From a checkpoint of a small image super-resolution model: 101725 training examples.
Rows from block 10, named by matrix and row number. Each number is 128 + 24 x the weight over its row's rms, rounded and kept within 0 to 255. All counts start at 0. After the name is the row's rms in percent of the matrix's.
# short0: shortcut pointwise conv (model.decb.1.0.short.0.weight, 96x192x1x1), inputs 96-191
short0.17 103 [ 98 144 123 155 117 183 100 101 159 197 111 115 111 168 131 157 124 111 126  94 104 142 134 105 138 125 135  57 119 101 150 142  95 172 136 161 140  79 118 163 123 124  54 120 133  46 147 139 130 109 103 166 118 168 127  77 138  96  94 143  85 148 143 130  98 154 131 104 111 147 110 128 129 112 132 145 150 147 118 116 151 154 117 139 117 111 123 184 127 108 105 152 149 158 167  93]
short0.18 097 [123 110 140 109 178 124 146 124 152 148 168 134 178 146 135  97 130 145 173 157 107 140 192 118 149 157 119 119 128 159 146 147 114  89 116 128  95 170 145 153 174 136 112 161 129 187 127 149 105 197 139 149 134  76 139 137 133 140 168 164 106  96 182 123 170 176 122 146 130 188 124 152  93 139 165 102 118 169 116 124 138 127 194 205  89  70 129 112 178 143 164 147 148 102 154 124]
short0.19 092 [ 78 129 150 151  87 121 117 139 120 202 178 149 117 155 130 129 122 156 126 119 115  90 145 124 164 134 123  91 115 133 111 107 113 125 164 175  99  87  83 105 146 170 133 161 150 164 146 113 105 140 127 183 114 141 103 128  87 184 139 161 120 144 116  89 159 168 110  96 138 182 148 148 121 156 133 103 162 168 119 181 177 150 146 181 190 113 118 159 109 137 110 112  99 109 151 136]
short0.20 095 [147 138  91 141 109 116 136 120  97 114 123 198 125 138 129 135 122 144 135 149 157 127 183 112 108 111 206 165 122 116 119 153 156 147 154 153 126 134 193  88 124 127 208 136 141 138 117 158 129  93  95 138 123 140 108 165 164 136 105 108 177 115  71 159 114 139 183 127 144 160 118 178 120 155  98 128 130  79 152 196 200 123 102 122 186 134 137  87 129 110 197 117 127 119 129 143]
short0.21 104 [169 156 180 135 129 154 120 126 157 255 134 179 161 154 192 125 128 114 126 123 130 129 152 171 108  91 153 143 115 161 101 146 123 105 169 140 105  88 129 126 102 154 192 133 129 123 187  93 141 112 134 137 104 125 117 174 105 150 157 119 154 147 164 117 143 105 130 107 177 148 133 162 122  82 119 113 146 114 117 138 160 143 129 144  99 126 123 122 132 139  91  84 144 110 173 133]
short0.22 106 [126 143 193 144 204 192 128 125 146 105 110  92 154  91 180 170 176  84  80 120 134 141  98 106 109 157 103 144 114 144 137 136 170 138 146 167 165 166 211  87 150 100 109 111 125  78 165 115 136  83 117  81 163 144 147 134 164  83 112  90 128 142 149 132 104 169  94 124  97 175  67 137  82 125 134 132 161 104 152 177 117 101 131  50 157  89 145 155  95 107 128 164 119 124 176 104]
short0.23 095 [108 160  97 129 193 145 134 142  92  88 145 151 123 119 108 139 107  99 136 165 139 134 156 147 122 140 199 146 108 121 130 164 139 191 116  95 120 110 105 143 109 120 179 115 123 184 147 143 163 134 159 126 134  98 134  96 119 129  82  93 141 139 123 148 116 141 166 143 176 169 131 162  76 137 125 146 118 103  83 160 183 137 124  63 107 175 154 154 151 105 157 147 153 126 180 149]
short0.24 104 [ 79 147 141 125 145 130 124 101 170 152 194 120  99 101 211 123 125 140 203 115 110 120 138 134 153 106 136 138 155 160 153 119 121 137 153  99 148 148 113 172 128 198 109 221 195 137 156 123 129 137 120 127 148 149 137  61  84 148 132 157 117 182 147 108 198 132 112 133 125  99 103 134  98 129 226 127 158 139 153 111 150 169 175 143 143 133 112 141 109 188  90 144 125 103 115 154]
short0.25 109 [ 63 145 165 106 203 140 149 126 160 108  84 139 184 147 160 112 112 115 146 127 163 103 163 127 129 138 138 152 134 177 167 115 118  97 166 119 164 160 110 179 120 135 147 152 153 135 118 140 135 175 157 152 152 130 109  72 125 147 124  88 101 136 240 134 175 107 108 120  93 158 122 128 145  84 240 134  90  95 112 155 117 130 164  75 121 106 101  98 143 175 155 115 168 101 137 142]
short0.26 101 [166  97 126 118 102 132 152  82 132 155 166 135 115 106 113 129 143 131 160 149 125 131 142 115 138 151 162 154  95 119  98 104 188 104  82 119 219 114 108 106 147 157 155 136 115 174 127  95 122 161 146 135  96 105 130 145 134 129 153 146 138 122 113 161 164 126 114 127 137  75 147 110 113 136 110 117 139 149 116 103 130 109 131 155 120 130 130 180 235 153 104 126  64 114 111 127]
short0.27 108 [118 134 107  89 135 154 151 125 111 128 110  90 151 144  69 123 113 130 114 122 126 135 135 138 118 152 138 118 117 135 135 110 128 102  81 178 162 122 185 102 158 103 143 110 124 194 129 132 143 111 135 112 139  99 120 159 168 109 123 158 155 135 130  98 114 148 131 157 174 133 158 160 153 198  97 130 136 137 153 109 180 129  93 128 136 149 189 147 119 101 159 139 130 144 146 116]
short0.28 101 [121 119 142 169 121 146 145 105 112 155 112 117  88 123 126 155 148  99  78 104 161 121 126 169 143 145 158 123 144  91 122 152 194 160 130 147 214 137 141 124 102  91  88 164 139  91  87 102 152 104 108  95 134 141 154 185 161  75  95 103 101 137 151 143  86 165 113 165 130 140 167 192  96 124  85 159 102 131 136 139 117 119 123  90 178 134 150 146 122 104 161 170 126 160 119 157]
short0.29 095 [161 128 162  84 120 152  84 118 173 121 122  95 135 128 115 126 152 119  99 125 149 130 149 136 177 130 148 123  97 146  98 138 150  84 127 182 153  59 147 181 136 146 205 105 149 119 153  99 125 164 129 136 164 155 112 237 148  81 114 148 166 122 138 132 135 130  95 101 122 135 140 158 152 149 118 153 123 162 189 139 123 148 120 146 132 156  72 175 118 136 126 130 107 136 119 102]
short0.30 116 [125 105  96 179 101 116 123 140 105  58 145 137 109 130 121 115 138 136 123 144 126 119 128 102 232 255 153 126 148 125 122 124 129  89  80 116 161 154 155 139 136 137 123 128 107  70 116 209 137 125 140 120 109 111 133 148 153 142 113 146  98 113 128 141 134 140 120 149 108 144 149 129 147  43 126 148 106 130 222 124 123 141 129 136 171 154 129 106 110 171 160 134 143 123 142 121]
short0.31 102 [101 114 107 159 103 170 103 135 138 194 144  96 132 131 119 152 228  85 187 146 104 145  69  95 107 134 108 137 153 120 118 167 120 165  70  66 150 117 113 148 139 103 135 134 117  89 161 175 103 146 116 109 109 110 186 113 144 134 126 120 112 123 139 136 111 106 112 132 128 121 163 145 121 150 152 137 130 207 125  84  89 126 125 112 109 110 144 188  92 150 108 127 108 155 161 136]
short0.32 099 [126 118 175 107 143 155 127 116 169 153 133 152 137 141 194 113 163 136 128 115 125 157 140 113 124 120 146 115 142 178 130  89 156  72 171 179 152 149 155 161 102 154 131 152 113 159 158 154  92 175 132 156 114  83 147 108 134 145 125 128 126 157 191 152 136 171 111 146 147 137 100  79 171 140 140 105 132 193 139 190 139 176 144 131 155 102 114 153 134 126 121 113 189 132 136 133]
short0.33 098 [ 91  91 171 107 180 134 240  71 106 131 137  93 102 121 172  67 141 146  97 136 122 140 196 131 153 156 118 191  74 145 133 145 150 131 127 135 187 125 115  88 119 151 106  66 113 103 157  92 126 153 191 190 127 158 140  59 100 146 201 111 142 133 164 159 180 116 108 131 145 123 133 119 158  87 140 167 153 112 166 147 155 125  93  80 145 143 135 144 163 167 149 158 120 113  92 100]
short0.34 099 [126  97  95 127  52 125 125 129  93 128 142  83 124 128  33  91 162 138 158 138 112 136 129  90 121 170 134 136 185 109 102 134 118 115  98 175 108  83 142 136 123  94 146 193 157 153 155 140 127 158  94  94 131  62 102 186 120  73 110 153 144 173  98 129  81 118 121 157 125 141 143 125 109 158 144 115 114 177 164 112 150 160 118 127 145 145  97 117 102 151 122 143 148 142 111 131]
short0.35 099 [120 163 136 102 180 117 149 128 229 118 134 131 136 145 176 141  82 150 137 132 120  87 134  86 155 113 127 142 135 162 184 130 133 112 120 109 208 103 134 154 164 164  70 116 172 129 133 126 114 148 129 169 145 180 168 108 121 115 136 136 130  89 185 137 216 124 134 146  73 101 107 132 177  84 188 165 160 111 166 168 152 162 151  73  95 127 127  94 200 121 169 162 147  91 104 102]
short0.36 100 [ 92 155 146  89 183 130 125 166 157 130 117 126 102 150 158 144 187 129 127 124 152  95 177 117 113 103 137 126 224 100 158 180  82  64  72 152 199 166 160 157 119  88 100 178 149 125 137 141 145 143 138 150 141 109 142 131 175 130  91  80 131 183 133  94 102 129 159 147 147 123 128 158 135  99 154 116 113 117 149 125 140 151 118  71 100 140 154 118 135 138 162 166 131 114 140 182]
short0.37 093 [120  80 105 167 138 149 165 105 144  82 131 110 106  78 111  44  81 140 144 162 148 153 108 130 110 107  74 164 109 125 138 111 194 119 154 148 112 123 132  99 157 130 119 108 104 184 149 124  74 122 194 150 147  66 175  55 166 138 168 117 156 103 121 126 113 110 135 130 129  95 123  74 130 165 124 114 154 163 129  72 111 161 117 163 125 135 147 114 239  99 162 118 198 109 141  44]
short0.38 103 [150 133 119 108 157 209 111 132 139 113 148 162  85 151 121 156 126 112 138 127 115  73 101  98 145 140  91 118 129 102 124 228 119 182  71 126  91  51 115 112  73  97 135 140 147 124 146  89 109 121 110 102 127 175 193 141 159  93 155 105 168 179 129 128 109 178 131 138 123 112 132 132 148 136 109 211 168 149 156 126 155 181 122 136 136 164 146 164 167 108 145 121 135 145 156 131]
short0.39 100 [178 114 102 171  97 164 128 148 167 103 134 107 182 149 125 153 147 123 122 216 138 144 108 115 105 173 149 136 199 140 112 169 152 152 156 110 142 133 150  85 123  92 125 152 138 161 183 163 167  70 144 102 152 127 145 185 153 159 111  83 204 118 145 113  87 141 123 135 124 184 130 128 120 126 112 173 130 168 122 193  98 162  79  95 100  96 123 114  85  79 128 131 129 164 141 164]
short0.40 095 [159 114  67 181  64 144 102 112 150 131 133 151 168 141 149 141 136  78 164 149 128 112 123 129 160  91 109 155 132 132 102 110 127 141  82  83  99 128 157  91 121 110 116 146 121  97 161 160 137 135 111  90 118 116 112 129 120 153 111 124 101 119  89 133 140 151 121 120 128 224 105 177 109 119 109  99 158 118 166 127 117 157 163 141  84  95 109 136  73 124  96  98 165 127 169 101]
short0.41 090 [125 146 176 137 151  85 159 123 141 125 124 131 117 136 134 103 161 179 120  92 140 115 174 108 141 114 135 150 146 131 121 166 149 127 120 180 112 163 162 135 112 143 142 153 135 131 141 163 144 133 126 124 101 117 107 197  81 141 100 135 199 123 111 117  97 138 132 150 152 135 156 192 142 149 149  87 168 134 173 153 109 122 153 171 140  86 106  99  70 133 106 116 144 112 142 163]
short0.42 100 [143 125 142 160 162 124 118 124 147  82 111 179 142  98 143  95 100 134 149 155 156 149 139  47 124 168 133 116 137 159 190 167 204 117 183 134  27 141 169  89 172 154 124 104 117 167 182 167 148 101  79 129 154 118 119 184 135  81 122  84 167  81 111 126 123 123  97 117 111 174 115 179 140 110 110  92 223 125 143 167 127 148 115 138 141  89 119  89  87 111  89 120 134  95 148 112]
short0.43 092 [145 173 122 112 101 126 135 142 149  90 124 178 103  83 112 179  90 107  81 163 119 111  43 154 142 121 106 116  86  94 145 134 170 169 105  49 201 114 104  90 123 122 107 132 149 119 108 112 130  74 128 143 181 132 190  99 216 132 142 139 118 103 129 115 161 145 192 103 108  77  70 142 160 119 131 197  80 129 131  90 158 113 130  94 106 201 150 120 183  97 164 157 119 135 106 119]
short0.44 100 [ 92 147 129 127 138 132 134  92 108 126 147 131 101  77 158 125 140 103 108 126 102 178 172 144 105 138 157 135 122 101 169 171 133 153 160 131 127 155 101 136 111 143 143 114 120 122 118 123 128 121 172 174 155 117 148 111 121 192 115 111 105 131 105 122 118 157 112 174 153 147 138 122 114 144 141 126 132 150 121 148 207 129 110 108 134 119 152 155  99 106 171 174 198 148  93 209]
short0.45 102 [173 141 130 108 129 161 255 114 135  99 122 116 111  94 150 129 164 110  55 135 195 117 103  76  96 134 120 221 136 104 121 126 197 156  95 116 134 132 148  89 123 117 111 122 127 160 116 131 182 127 150 125 140 140 182 106 134 140 190 125 129 145  86 106 153 127 171 177 158 109 184 151 125 109 118 144 148 118 187  83 193 117 116 119 133 115 189 139 155 149 173 116 123 113 121  92]
short0.46 097 [167 101 145 105  87 159 153 125 121 108 115 127 158 203 123 147 159 130  71 118 152 103 129 158 128 132  88 158  99 125  86  94  80  60 144 181 209 140 122  89 131 146 147 106  92 124 131 151  55 154 194 158 119 207 115 144 102 143 133 133 140 156 141 133 134 171 135  84 166  95  88  99 178 134 104 141 129 132 126 146 123 133 102  85 116 235 114 139 163  87 137  68 127 121 131  95]
short0.47 093 [ 95  85 119 153  85  89 146 127 119 132 151 162 154 180 151 109 146 131 127 154 127 136 141 166  94 139 186 143 125 123 120 129 180 137  98 102 175 149 158  91  99 124 169 175 125 154 148 166 176 118 150 141 139 147 108 163  97 119  82 104 200 137  65 149 128 132 104 109 115 143 150 180 136 157 100 112 134 107 183 172  89 125 100  82 213 143 120 181 112 141 107 169 118 112 109 127]
short0.48 100 [ 81 112 108  84 118  98 117 108 139 117  96  99 132 193  82  96  82 133 130 151 145 142 174 143 174 108 111  83 107 147 138 152 160 114 116 118 196 134  97 150 128 119 164 150 110 108  75  89 120 169 188 179 123 122  62  97 143 119  97  95 200 121 153 106 115 112 122  82 171 114 188 106 125 115 111 162  88 122 116 196  72 128 108 129 139 185 114 164 171  87 183 145 207 114 114 128]
short0.49 100 [ 73 147 156  93  97  97 132 184  88 178 102 119 148 159  96 163  51 207 164 147 132 135 137 167  90 112 122 145  95 153 128 142 124 169 158 134 151 169 120 122 147 118 133 148 137 133  94 125 153 177 134 147 122 115 119  83 124 122 169 188 156 113  73 137 170 109 168 183 131  68 150 124 213 109 169  92 115 125 102 126 112  82 124 190 193 171 167 101 105 122 114 176 175 147 139 188]
short0.50 095 [140 185 126 125 113 125 163 103 149  61  80 129 143 107 148 122  81 141  97 148 138 171  87 105  97 116  97 160 102 136 123 127 171 157 155 177 125 127 110  54 100 117 150 117 117 159 157 136  90  97 163 130 106 158 151 152 177 124 134 107 160  71  81 178 117 136 129 157 137  70 151 116 189 105 114 119 161 135 197  70 111  93 133 102 150 153 120 178 168 108 134 157 137 113 105 143]
short0.51 105 [128 197 138 134  86 127 131 164 126 154 149 202 103  26 125 200 217 134  95  96 109 134 152 135 152 105 195 148 123 123 121 154 133 163 163 154 143 131 160 103  97 137 109 105 115 156 125 138 179 121  76  99 150  59  98 133 178 147 119 133 131 165  87 221 110 132 156 194 118 108 189 132 118 180 144 135 135 121  94 119 157 137 129 127 165 146 144 116 133 129 176 125 115 138 136 120]
short0.52 097 [121 114  52 113 144 176 102 106 114  86 170 113  88 102 103 172 192 102 142 152 119 106 122  91 143 124 101 116 113 132 149  98 110 110 116 121 101 168 139 122 163 167 125 128 136 176 144 122 118 132 102 116 196 112 129 185 165 122 124 136 145 154  94 169 140 174 102 107 109 176  62 108 117 152 155 131 164 138  50  99 120 152 140 181 133 105 116 116 107  79 118 122 125  95 105 101]
short0.53 102 [199 123 139 142  95 149  98 137 170 166  95 153 182 146 131 189 113 104 145 151 130 183 102  92 134 172 118 117  97 138 161 112 127 154 155 136  54  96 129  78 125 101  92 135 156  83 184 119  83 112 111  77 117 142 186 129 121  71 132 144 150 105 142 119 114 192 121 117 123 116 132 228 155 139 133 154 123 143 188 133 106 172 165 133 162  93 106 120  60 136 107 100 135 158 146  89]
short0.54 093 [159 114 154 166 112 153 162  87 129 135 134  83 145 138 165  96 171 117 112 126 132 156  85  99  92 111 130 101 141 133 145 127 183 145 125 108 140 194 165 132 205  84 105 146 126 125 141 145 127 117 101 142 136  68 158 146 155 140 130 132 145 146  92 136 133 142  63 135 153 149  70  71 144 101  87 135 151 170 119 115 117 158 107 120  74  67 159 168 104 117 115 178 163 121 106  98]
short0.55 098 [ 91 123  86 122 108 144 146 130 124 167 131 119 149 126 140 147 157 169 179 155 142 143 139 125 121 136 168 193  96 159 143 117 137 125 125 130 137 130 183 102 155 143 159 130 155 213 135  97 139 133 136 122 122 121 134 152 133 116 202 184 131 144 143 125 169 115 108 147 105  86  93 141 142 168 130 108 154 136 145 108 105 101 132 169  75  79 138 113 160 151 100 123  79 122 168 104]
short0.56 102 [136 122 103 204 176 160 103  85 110 117 111  67 107 151 110 110 148 174 160  97 157 163 128  79 138 106 164 116 136 101 113 141 169 154 102 171  25 128 108 162 131 111 109 139 137 141 146 124 137  95  92  90  84 170 137 141 127 133 154 149 117 188 109 103  92 131 122 153 222 106 121 154  75 183 137 125 137 163 152 109 180 146 143 182 148 147 185 142  98 145 126 131 171 126 186 136]
short0.57 102 [155 129 128 122 101 172 142 155 136 142 160 190 114 101 163 140 134 154 118  91 174 125 148 107 133 132 135 105 102 111 118 144 208 219 163 149 134 226 187 173 189 119 111 101 143 148 138 158 157 126 120 117 133 113 144 167 127 145 113 151 105 134 101 129 124 150 134 122 127 102 138 147 122 134  93 140 120 144 130 114 137 142 116 143 150 112 193 171  53 158 108 190 129 144 123 161]
short0.58 106 [184 130 107 252 156 134 146  89 144 148  93  82 127 128 179 141 112 114 136 170 100 161 100 186 152 168 118 129 132 140 120 171 140 239 102  76 159 120 115 100 138 104  49 162  97 103 144 104 172 106  97 107 106 127 154  81 138 140 129 112 129  79 155 168 135 101 101 125  61 140 110 126 104 156  99 147 152 116 158 154 142 123 116 102 123 125 118 136 135 128 115 166 163 180 160 114]
short0.59 101 [ 99  92 170 138 105  72 117 109  97 152 104 117 172 152 115 109 152 158 150 133 155 157 147 181  70  58 151 146 143 147 128 151 125  90 116 196 137 123 150 157 101 139 162 149 132 130 133 232 120 155 165 115 122 135 117 168 116 134 116 140 189 103 167  92  80  82 115 116 154 158 190 141 111 147 108  85 126 126 183 156 130  95 130 163  72 123 110 108 152 128 148  96 137 107 118 162]
short0.60 098 [ 86 207 104 152 138 158 111 137 132 130 155 159 119  98 160 219 141 113 147  96 103 126 140  87 135 113 210 103 166 119 158 149 161 112 181 137 154 112 140 129 146 128 120 130 147  96  84 103 150 119 100 101 139 107 102 127 184 131 117 131  83 127  62 113 120 223 154 174 135 160 131 141 106 117 167 109 140 134 131 125 117 161 139 146 177 114 135 171  33 127 165 182 151 107 137 224]
short0.61 101 [101 117 146 134 144  99 181 206  93 106 133 167 127 136 118 155 121 141 100  90 134 135 135 151 124 152 141 169 185 108 114 130 151 144 161 118 147 127 145  99 155 124  92 134 108 192 170 179 144  98 129 160 116  97 199 148 175  98 121 112 117 118  96 225 127 143 230 159 126 105 152 148 112 153 100  90 145 137 135  90 188 116 142 123 132 179 181  96 168 104 122 110 126 119 158 142]
short0.62 096 [ 72 138  87 126 154  92 101 163 115 136 109 152 162 185  86 154 143 163 148  86 127 100 153 135 177 119 146 131 152 140  96 153 116 100 140 190 107 139 140 104 136 116 157 140 130 165  99  97 140 135 163 121  91  83  95 107 152 116  93 119 143 123 138 130 101 126 160 135 166 162 210 155 114 165 119 127 135 108 161 153  83 112 111 136 215 137 118 128 112  93 123 138 118 136 131 186]
short0.63 105 [150 181  61 109 126 115 132 192 137 127 133 184 187 130  89 197 104 142 184 124 186 131 190 128 195 141 134  94 159 143 152 131 148 143 137 102 105 148 121 132 150  72 100 118 150  96  99  90 175 177 123 133 121  70  65  90 150 122 131 154 141 117 103 155 133 136 158 147 104 120 210 170 155 114 167 139 144 113 108 135 105 142 121 155 209  99 120 115 103 121 184 160 183 167 139 163]
short0.64 101 [ 24  96 157 116 135 118 222 125 163 117 144  30 109 107 126 102 139 128  96 131 178 133 212 204 141 122 106 165 132 146 105  97 117  71 130 175 189 172 161 130  99 123 145 134 123 134  98 108 113 145 220 162 142  95 100 150 139 125 123 148 147 156 142 135 127  89 156 142 104 117 142  91 115 151 139 131  94 122 151 129 142 108  82 127 176 160 132 155 134 119 224 153 137 127 114 126]
short0.65 098 [151  93  99 108 113 135 135  90 114  37 157 146 137 139 144  83 103 113 116 122  82 192 141  79 101 122 164 141  88 129 120 128 206 149  86 141  72 194 120 147  83 138 200 152 137 162 130 168 114 119 166 155 122 145  94 144  76 137 103 131  85 185  79 117 125 152 125  96 163 166  86 158 133 127 131 108 133 111 181 159 131 139  99  72  79 164 136 184  66 140  52 151 153 158 121 123]
short0.66 102 [ 92 161 194 165 173 120 153 120 131 166 116 177 103 137 161  94 224 148  84  94 128 113 120 122 146 115 147 152 119 148 181 156 134 102 178 176  50 146 156 141 132 134 132 123 104 146 165 124 146 122 106 150 157 135 116 155 125 149 160 132 111 130 127 143 119 118 114 122 187 118 180 129 157 145 117  99 152 156 138 138  98 121 171 143 128 104 137 121 112 113 110 127 184 101 198 190]
short0.67 089 [208 139 181 135  90 168  88 129 102 163 133 145 125  92 154 111 138 125 155 158  97 145 105 120 131 124  98 128 124 115 115 123  94 140 130 148 146 131  99 115 110 122 150 167 144 101 130 177 113 137 116 130 132 164 152 120 122 178 120 152 139  95 168 146 132 142 136 127 141 162  82 139 137 116 105 159 127 140  79 163 132 123 138 150 117 101 153 137 126 119  97  84  85 163 159 114]
short0.68 095 [188 148 137 105 118 208  94 135 139 161 113  79 141 144 116 214 150  35 111 148 155 173  93 160 102 114 115  87 134  72 129 138 112 124 120 153 149  77 104 152 183  97 130 146 134 102 137 172 135 133 106  65 144 153 210 165 172  62  75 120 165 114 112 132  99 169  94  76 151 162 119 129 117 170 114 146 124 173 105 109 109 140 149 117 106 154 139 165 115 107 119 128  47 148 146 103]
short0.69 099 [137 195 131 112 136 156 135 151 156 118 144 174 158 118 135 171 129 115 111  72 118  96 126  91 112 114 149 108 204 105 154 153  63 141 168 150 120 144 106 134 164  56  85 118 151  77  94 121 124 135  76 124 116 108 144 108 176 104 135 130 105 144 157 159  89 164 146 234 134  86 112 132 169 152 147 161 114 169  86 104 137 125 172  94  85  87 202 134 134 133 152 223 101 153  93 168]
short0.70 101 [ 57 124 135 167 145  84 130 123 121 165 147 207 129 156 142 112 144 132 136 121 117 159 125 133 166 202 171 123 118 130 154 171 162 159 134  71  82  72 116 144 107 170 132 167 113 126 167 186 163 135 129  99  83 142 138 104  94 148  60  70 135 143 108 134  99 114 126 152 121 154 184 160  85 142 138  85 130 137 190 133  64 165 184 135 175 139  84 151  55 160  89  95 161 100 151 165]
short0.71 102 [151  91 160 106 132 119 110 110 144 148 128 109 100 161 159  96 139 174 134  68 111 144 154 133 210 108  86 166 125 150 139 164 149 125 158 128 107 108 195 148  48 141 145 130 142 113 173 107 115 128 146 138 133  97 146 103 122 109 167 169 186 122 116 141 137 135 103 103 101  97 106 122 158 131 121 139 153 128 146 154  73 191 106 206 169 134 101 132  94 160 126 142  97 150  42  95]
short0.72 102 [111 110 104 136  89 150 104 130 125 166 128 139 111 153 137 120  90 180 207 123  92 109 145  89 184 137 123 128 112 173 141 140  94 129 129 138 151 133 167  71 117 190 111  94 135 129 167 112 123 151 128 190 161 122 133  88 152 169 194 206 137 150 100 134 252 157 139 124 147 163 139 126 173  81 148 137 184 127 120 167 166 184 101 166 157 147 118 172 120 163 126 113 195 130 119 101]
short0.73 102 [135 157 151 142 161 140 136  89 151 125 135 130 137  98 221 144 159 159 129 171 130 130 101 158 163 161 139 201  68 138 105  94 115 112 156 182 161 159 160 154  91 170 175 169 148 143 125 137 141 137 145 129 121 144 107  95 132 133 136 130  89 133 113 154 143 159 137 143 104 108 121 135  86 150 161 118 109 107 204 149 117 110 122 139 169 109 134 135 157 116 137 144 104 147  78 155]
short0.74 113 [134 125 123 125 176 144 121 156 137 187 146 145 160 144 123 100  98 135 117 120 135 131 173 129 157 158 115  99  97 154 148 111 126 126 136 109  56 157 139 196 150 133 112 120 145 151 124 124 104 234 122 166 155 129 123  98 115 135 136 134  94 110 255 117 177 139 149  99 138 139 131 136 106 113 182 112 101 115  84  99 141 124 188 123 145 133 132 162 154 174 114 123 116 121 179 113]
short0.75 094 [115 108  87  57 112 172 122 128 150 108 225 118 157 145 121 124  65 124 182 161  75 153 126  87 142 147 113  85 147 113 136 162 106 144 125 128 107 113  97 177 167 135 157  94 155 162 131 113  78 151 131 119 138 175 158 135 153 104 143 198 154 136 155 157 139 175 152 153 191 141  82  98 114 148 138 176 133 192  82  89 161 157 127 183  99 151 140 154 151 139 137 161 155 132  86 111]
short0.76 099 [111 131 157 139 231  93  85 145 117  55 106 134  63 140 171 136 136 164 134  66 101 124 107 112 151 101 137 170 134 159 117 172 127 138 168 109 149 141 184 110  83 159 177 138  98 162 146 121 134 128 121  81 106 164 165 105 135 131 136  85 121 144 181 180  97 124 133 140 164 170 162 169 105 128 135 117 163  94 105 178  87 125 115 122 143 136 145 126 130 130 111 158  97 136 130 174]
short0.77 089 [143 137 145 129 104 126 139 113 186 145 147 134  96 109 110  84 114 193 155 175 144 133 132 114 189 149 108 194  87 146 165 123  88  88  87 146 136 117 136 170  87 132 153 122 187 125 128 146  91 173 114 151 171 139 148 135 124 142 195 224 135 139 147 124 167 133 142 137  64  84  97  76 167  91 137 204 117 147 139 143 153 138 132 209 126 131 114  86 224 120 159 132 158 139 112  93]
short0.78 103 [183 130 136 146 149 127 148 126 172 103 142 139 135  78 123 159 113 170 121 131 116 214 125 146 145 117 133 194 159 153 168 119 116 113 176 167 100 106 130  98  50 102 119 168 189 154 122 135 126  88 150 106 163 167 196 165 208  65 130 159 140  98 142 151 130 136 133 177  33  84  85 108 153 138 144 130 117 112 168 142 109 121 146 131 144 127 128 109 175 135 131 149  29 152  98 103]
short0.79 106 [119 144  99 128 150  92 162 185 152 129 153 133 138 177 174 131  93 154 155 153 114 104 156 161 135 157 116 124 151 135 132 175 133 133  70 144 186 111 133  90 136 117 101 100 164 118 139 130 144 112 118  97  93 126 145 140 117 169 120 136 163  92 119  70 131 141 128 118 103 126 142 151 107 127 142 126 151 130 158 198 110 135 151 145 134 130 113 117 104 142 175 160  83 139 197 143]
short0.80 103 [169 119 125 130 164 184 132 141 107 135 158 145 133 149 146 176 158 118 121 136 101 131 105 112 112 140 156  85 134 112 110 177 122 186 109  81 131 144  90 149 137  90 119 110 151  52 139 122 124 100  86 117 114 165 128 121 156 152  99 115 112 121 172 132 135 134 148 133 125 112  70 139 120  80 133 217  95 113  87 125 122 120 119 103 122 122 184 132  93 140 134 214 122 255 116 201]
short0.81 098 [126 157 136 133 118 114 130 114 157 126 117 161 115 106  89 109 168 142 118  97 197 144 178 122 117 131 156 145 139 123 127 134 155 107 143 143 140  63 108 159 130 129 155 149 139 125 138 134 137 112 185 138 113 126 125 148 121 136 106 114 166 122  92 121 100 149 148 156 140 104 134 163  92 105 144 150 100 115 112 103 131 127 132 119 189  97 136 135 118 124 158 161 165 133 116 193]
short0.82 097 [ 88 133 111  80 108 143 147  95 135 126 148 169 114  99 115 147 136 132 172 124  73 138 142 100 156 137 157 155  71 135 144 116 136 151 109 121 124  68 144  69 107 146 112 134 126 163  98 135  97 127 120 222 131 168 102 122 156 123 116 134  95 142 101 179 147 153 170 161  72  85 117 133 113 128 151 163 139  99 155 149 202 133 113 101 137 159 107 143 225 145 166  96 120 113 139  86]
short0.83 088 [115 125 110 147 180 127  82  98 115  94 192 129 115  94 166 118 146  89 139 126 135 185 118 124 122 123 104 153 152  90 189 143 115 176 141 131  50 190 212 183 125 104 124 146 149 104 134 159 130  78 132  90 147 125 175 168 155 134 119 109  83 153 128 120  55 178 112 149 157 205 139 157  48 134 108 135 137 173 137 107 129 165 133 163  52  55 135 112 125 100 132 135 131  96 120 148]
short0.84 104 [145 133  95 168 131 116 170 167 150  90 131 132 140 112 121 140  84 145 179 142 149  91 162 140 182 142 161 178 184 148 117 156 137 166  97 120 117  63 130 111  89 131 105 122 133 151 163  92 161 137 103 122 119  93 116  78 123 146 128 119 197 120  59 153 126 133 143 158 126  93 109 150 126 154 159 155 164 130 215 116 156 149 137 145 168 188  90 159 126 156 159 111  90  95 161 118]
short0.85 095 [127 160 174 197 148 123 103 147 104 152  81 174 132 119 120 104 101 144 151  80 135 184 129 114  97 166 144  95 118 143  78 194 131 189 155 139  96  89 165  98 118 178 167 109  49 133 111 153 147 145 119 153  75 176  95 148 137 158 110 138 122 103 188 117 138 101 127 142 160 133 174 129 143 119 134 122 128 109 169 133 120  94 122 104 171 123 121 125 116 161 133 113 122 181  94 153]
short0.86 093 [141 110  72  55 132 170 184 102 147 147 195  95 114 120  98 132  99  69 141 162 179 121 133 144 105  82  97 118 154  79 182 137 164 166  90 123  99 161  89 188 147  83  99 152 149 105 122 129 142 127 125 124 204  77 143 106 121 104 123 168 182 151 125 104 127 142 108 158 131 147 147 150 128 148 114 245 135 167 157  68 145 203 108  92 154 114 106 140 121 148 157 152 157 141 110 146]
short0.87 105 [126 133 142 116 140 129 142 130 163 128 120 113 157 119 136  87 136 106 121  95 122 165 219 198 110  83 166 161 128 137 131 206 117  93 154 166  96 143 141 131  71 123 141 117 142  64 137 144 178 118 165 160 107 165 115 102 118 129 116 113 153 130 168  87 125  84 126 123 143 132 182 237 116 119 134 130 130 138 154 103 147 132 144 125 138 107 165 116  96 188 159 165 127 187  74 183]
short0.88 099 [191 104 156 105 132  88 164 138 123  93  86 115 124 149 121 125 105 193  94 146 154 115 149 144 115 130  89 179 144 159 114  84 109  92 113 134 161 151 137 123 152 125 163  98 137 207 105 100 118 149 203 109 134 177 121 174 101  95 220 139 188 130 124 140 145  94 124 126 130 111  88  92 217 129 113 159 122  81  99 133 134  90  86 136  90 185 142  68 161  81 143 136 113  90  97  80]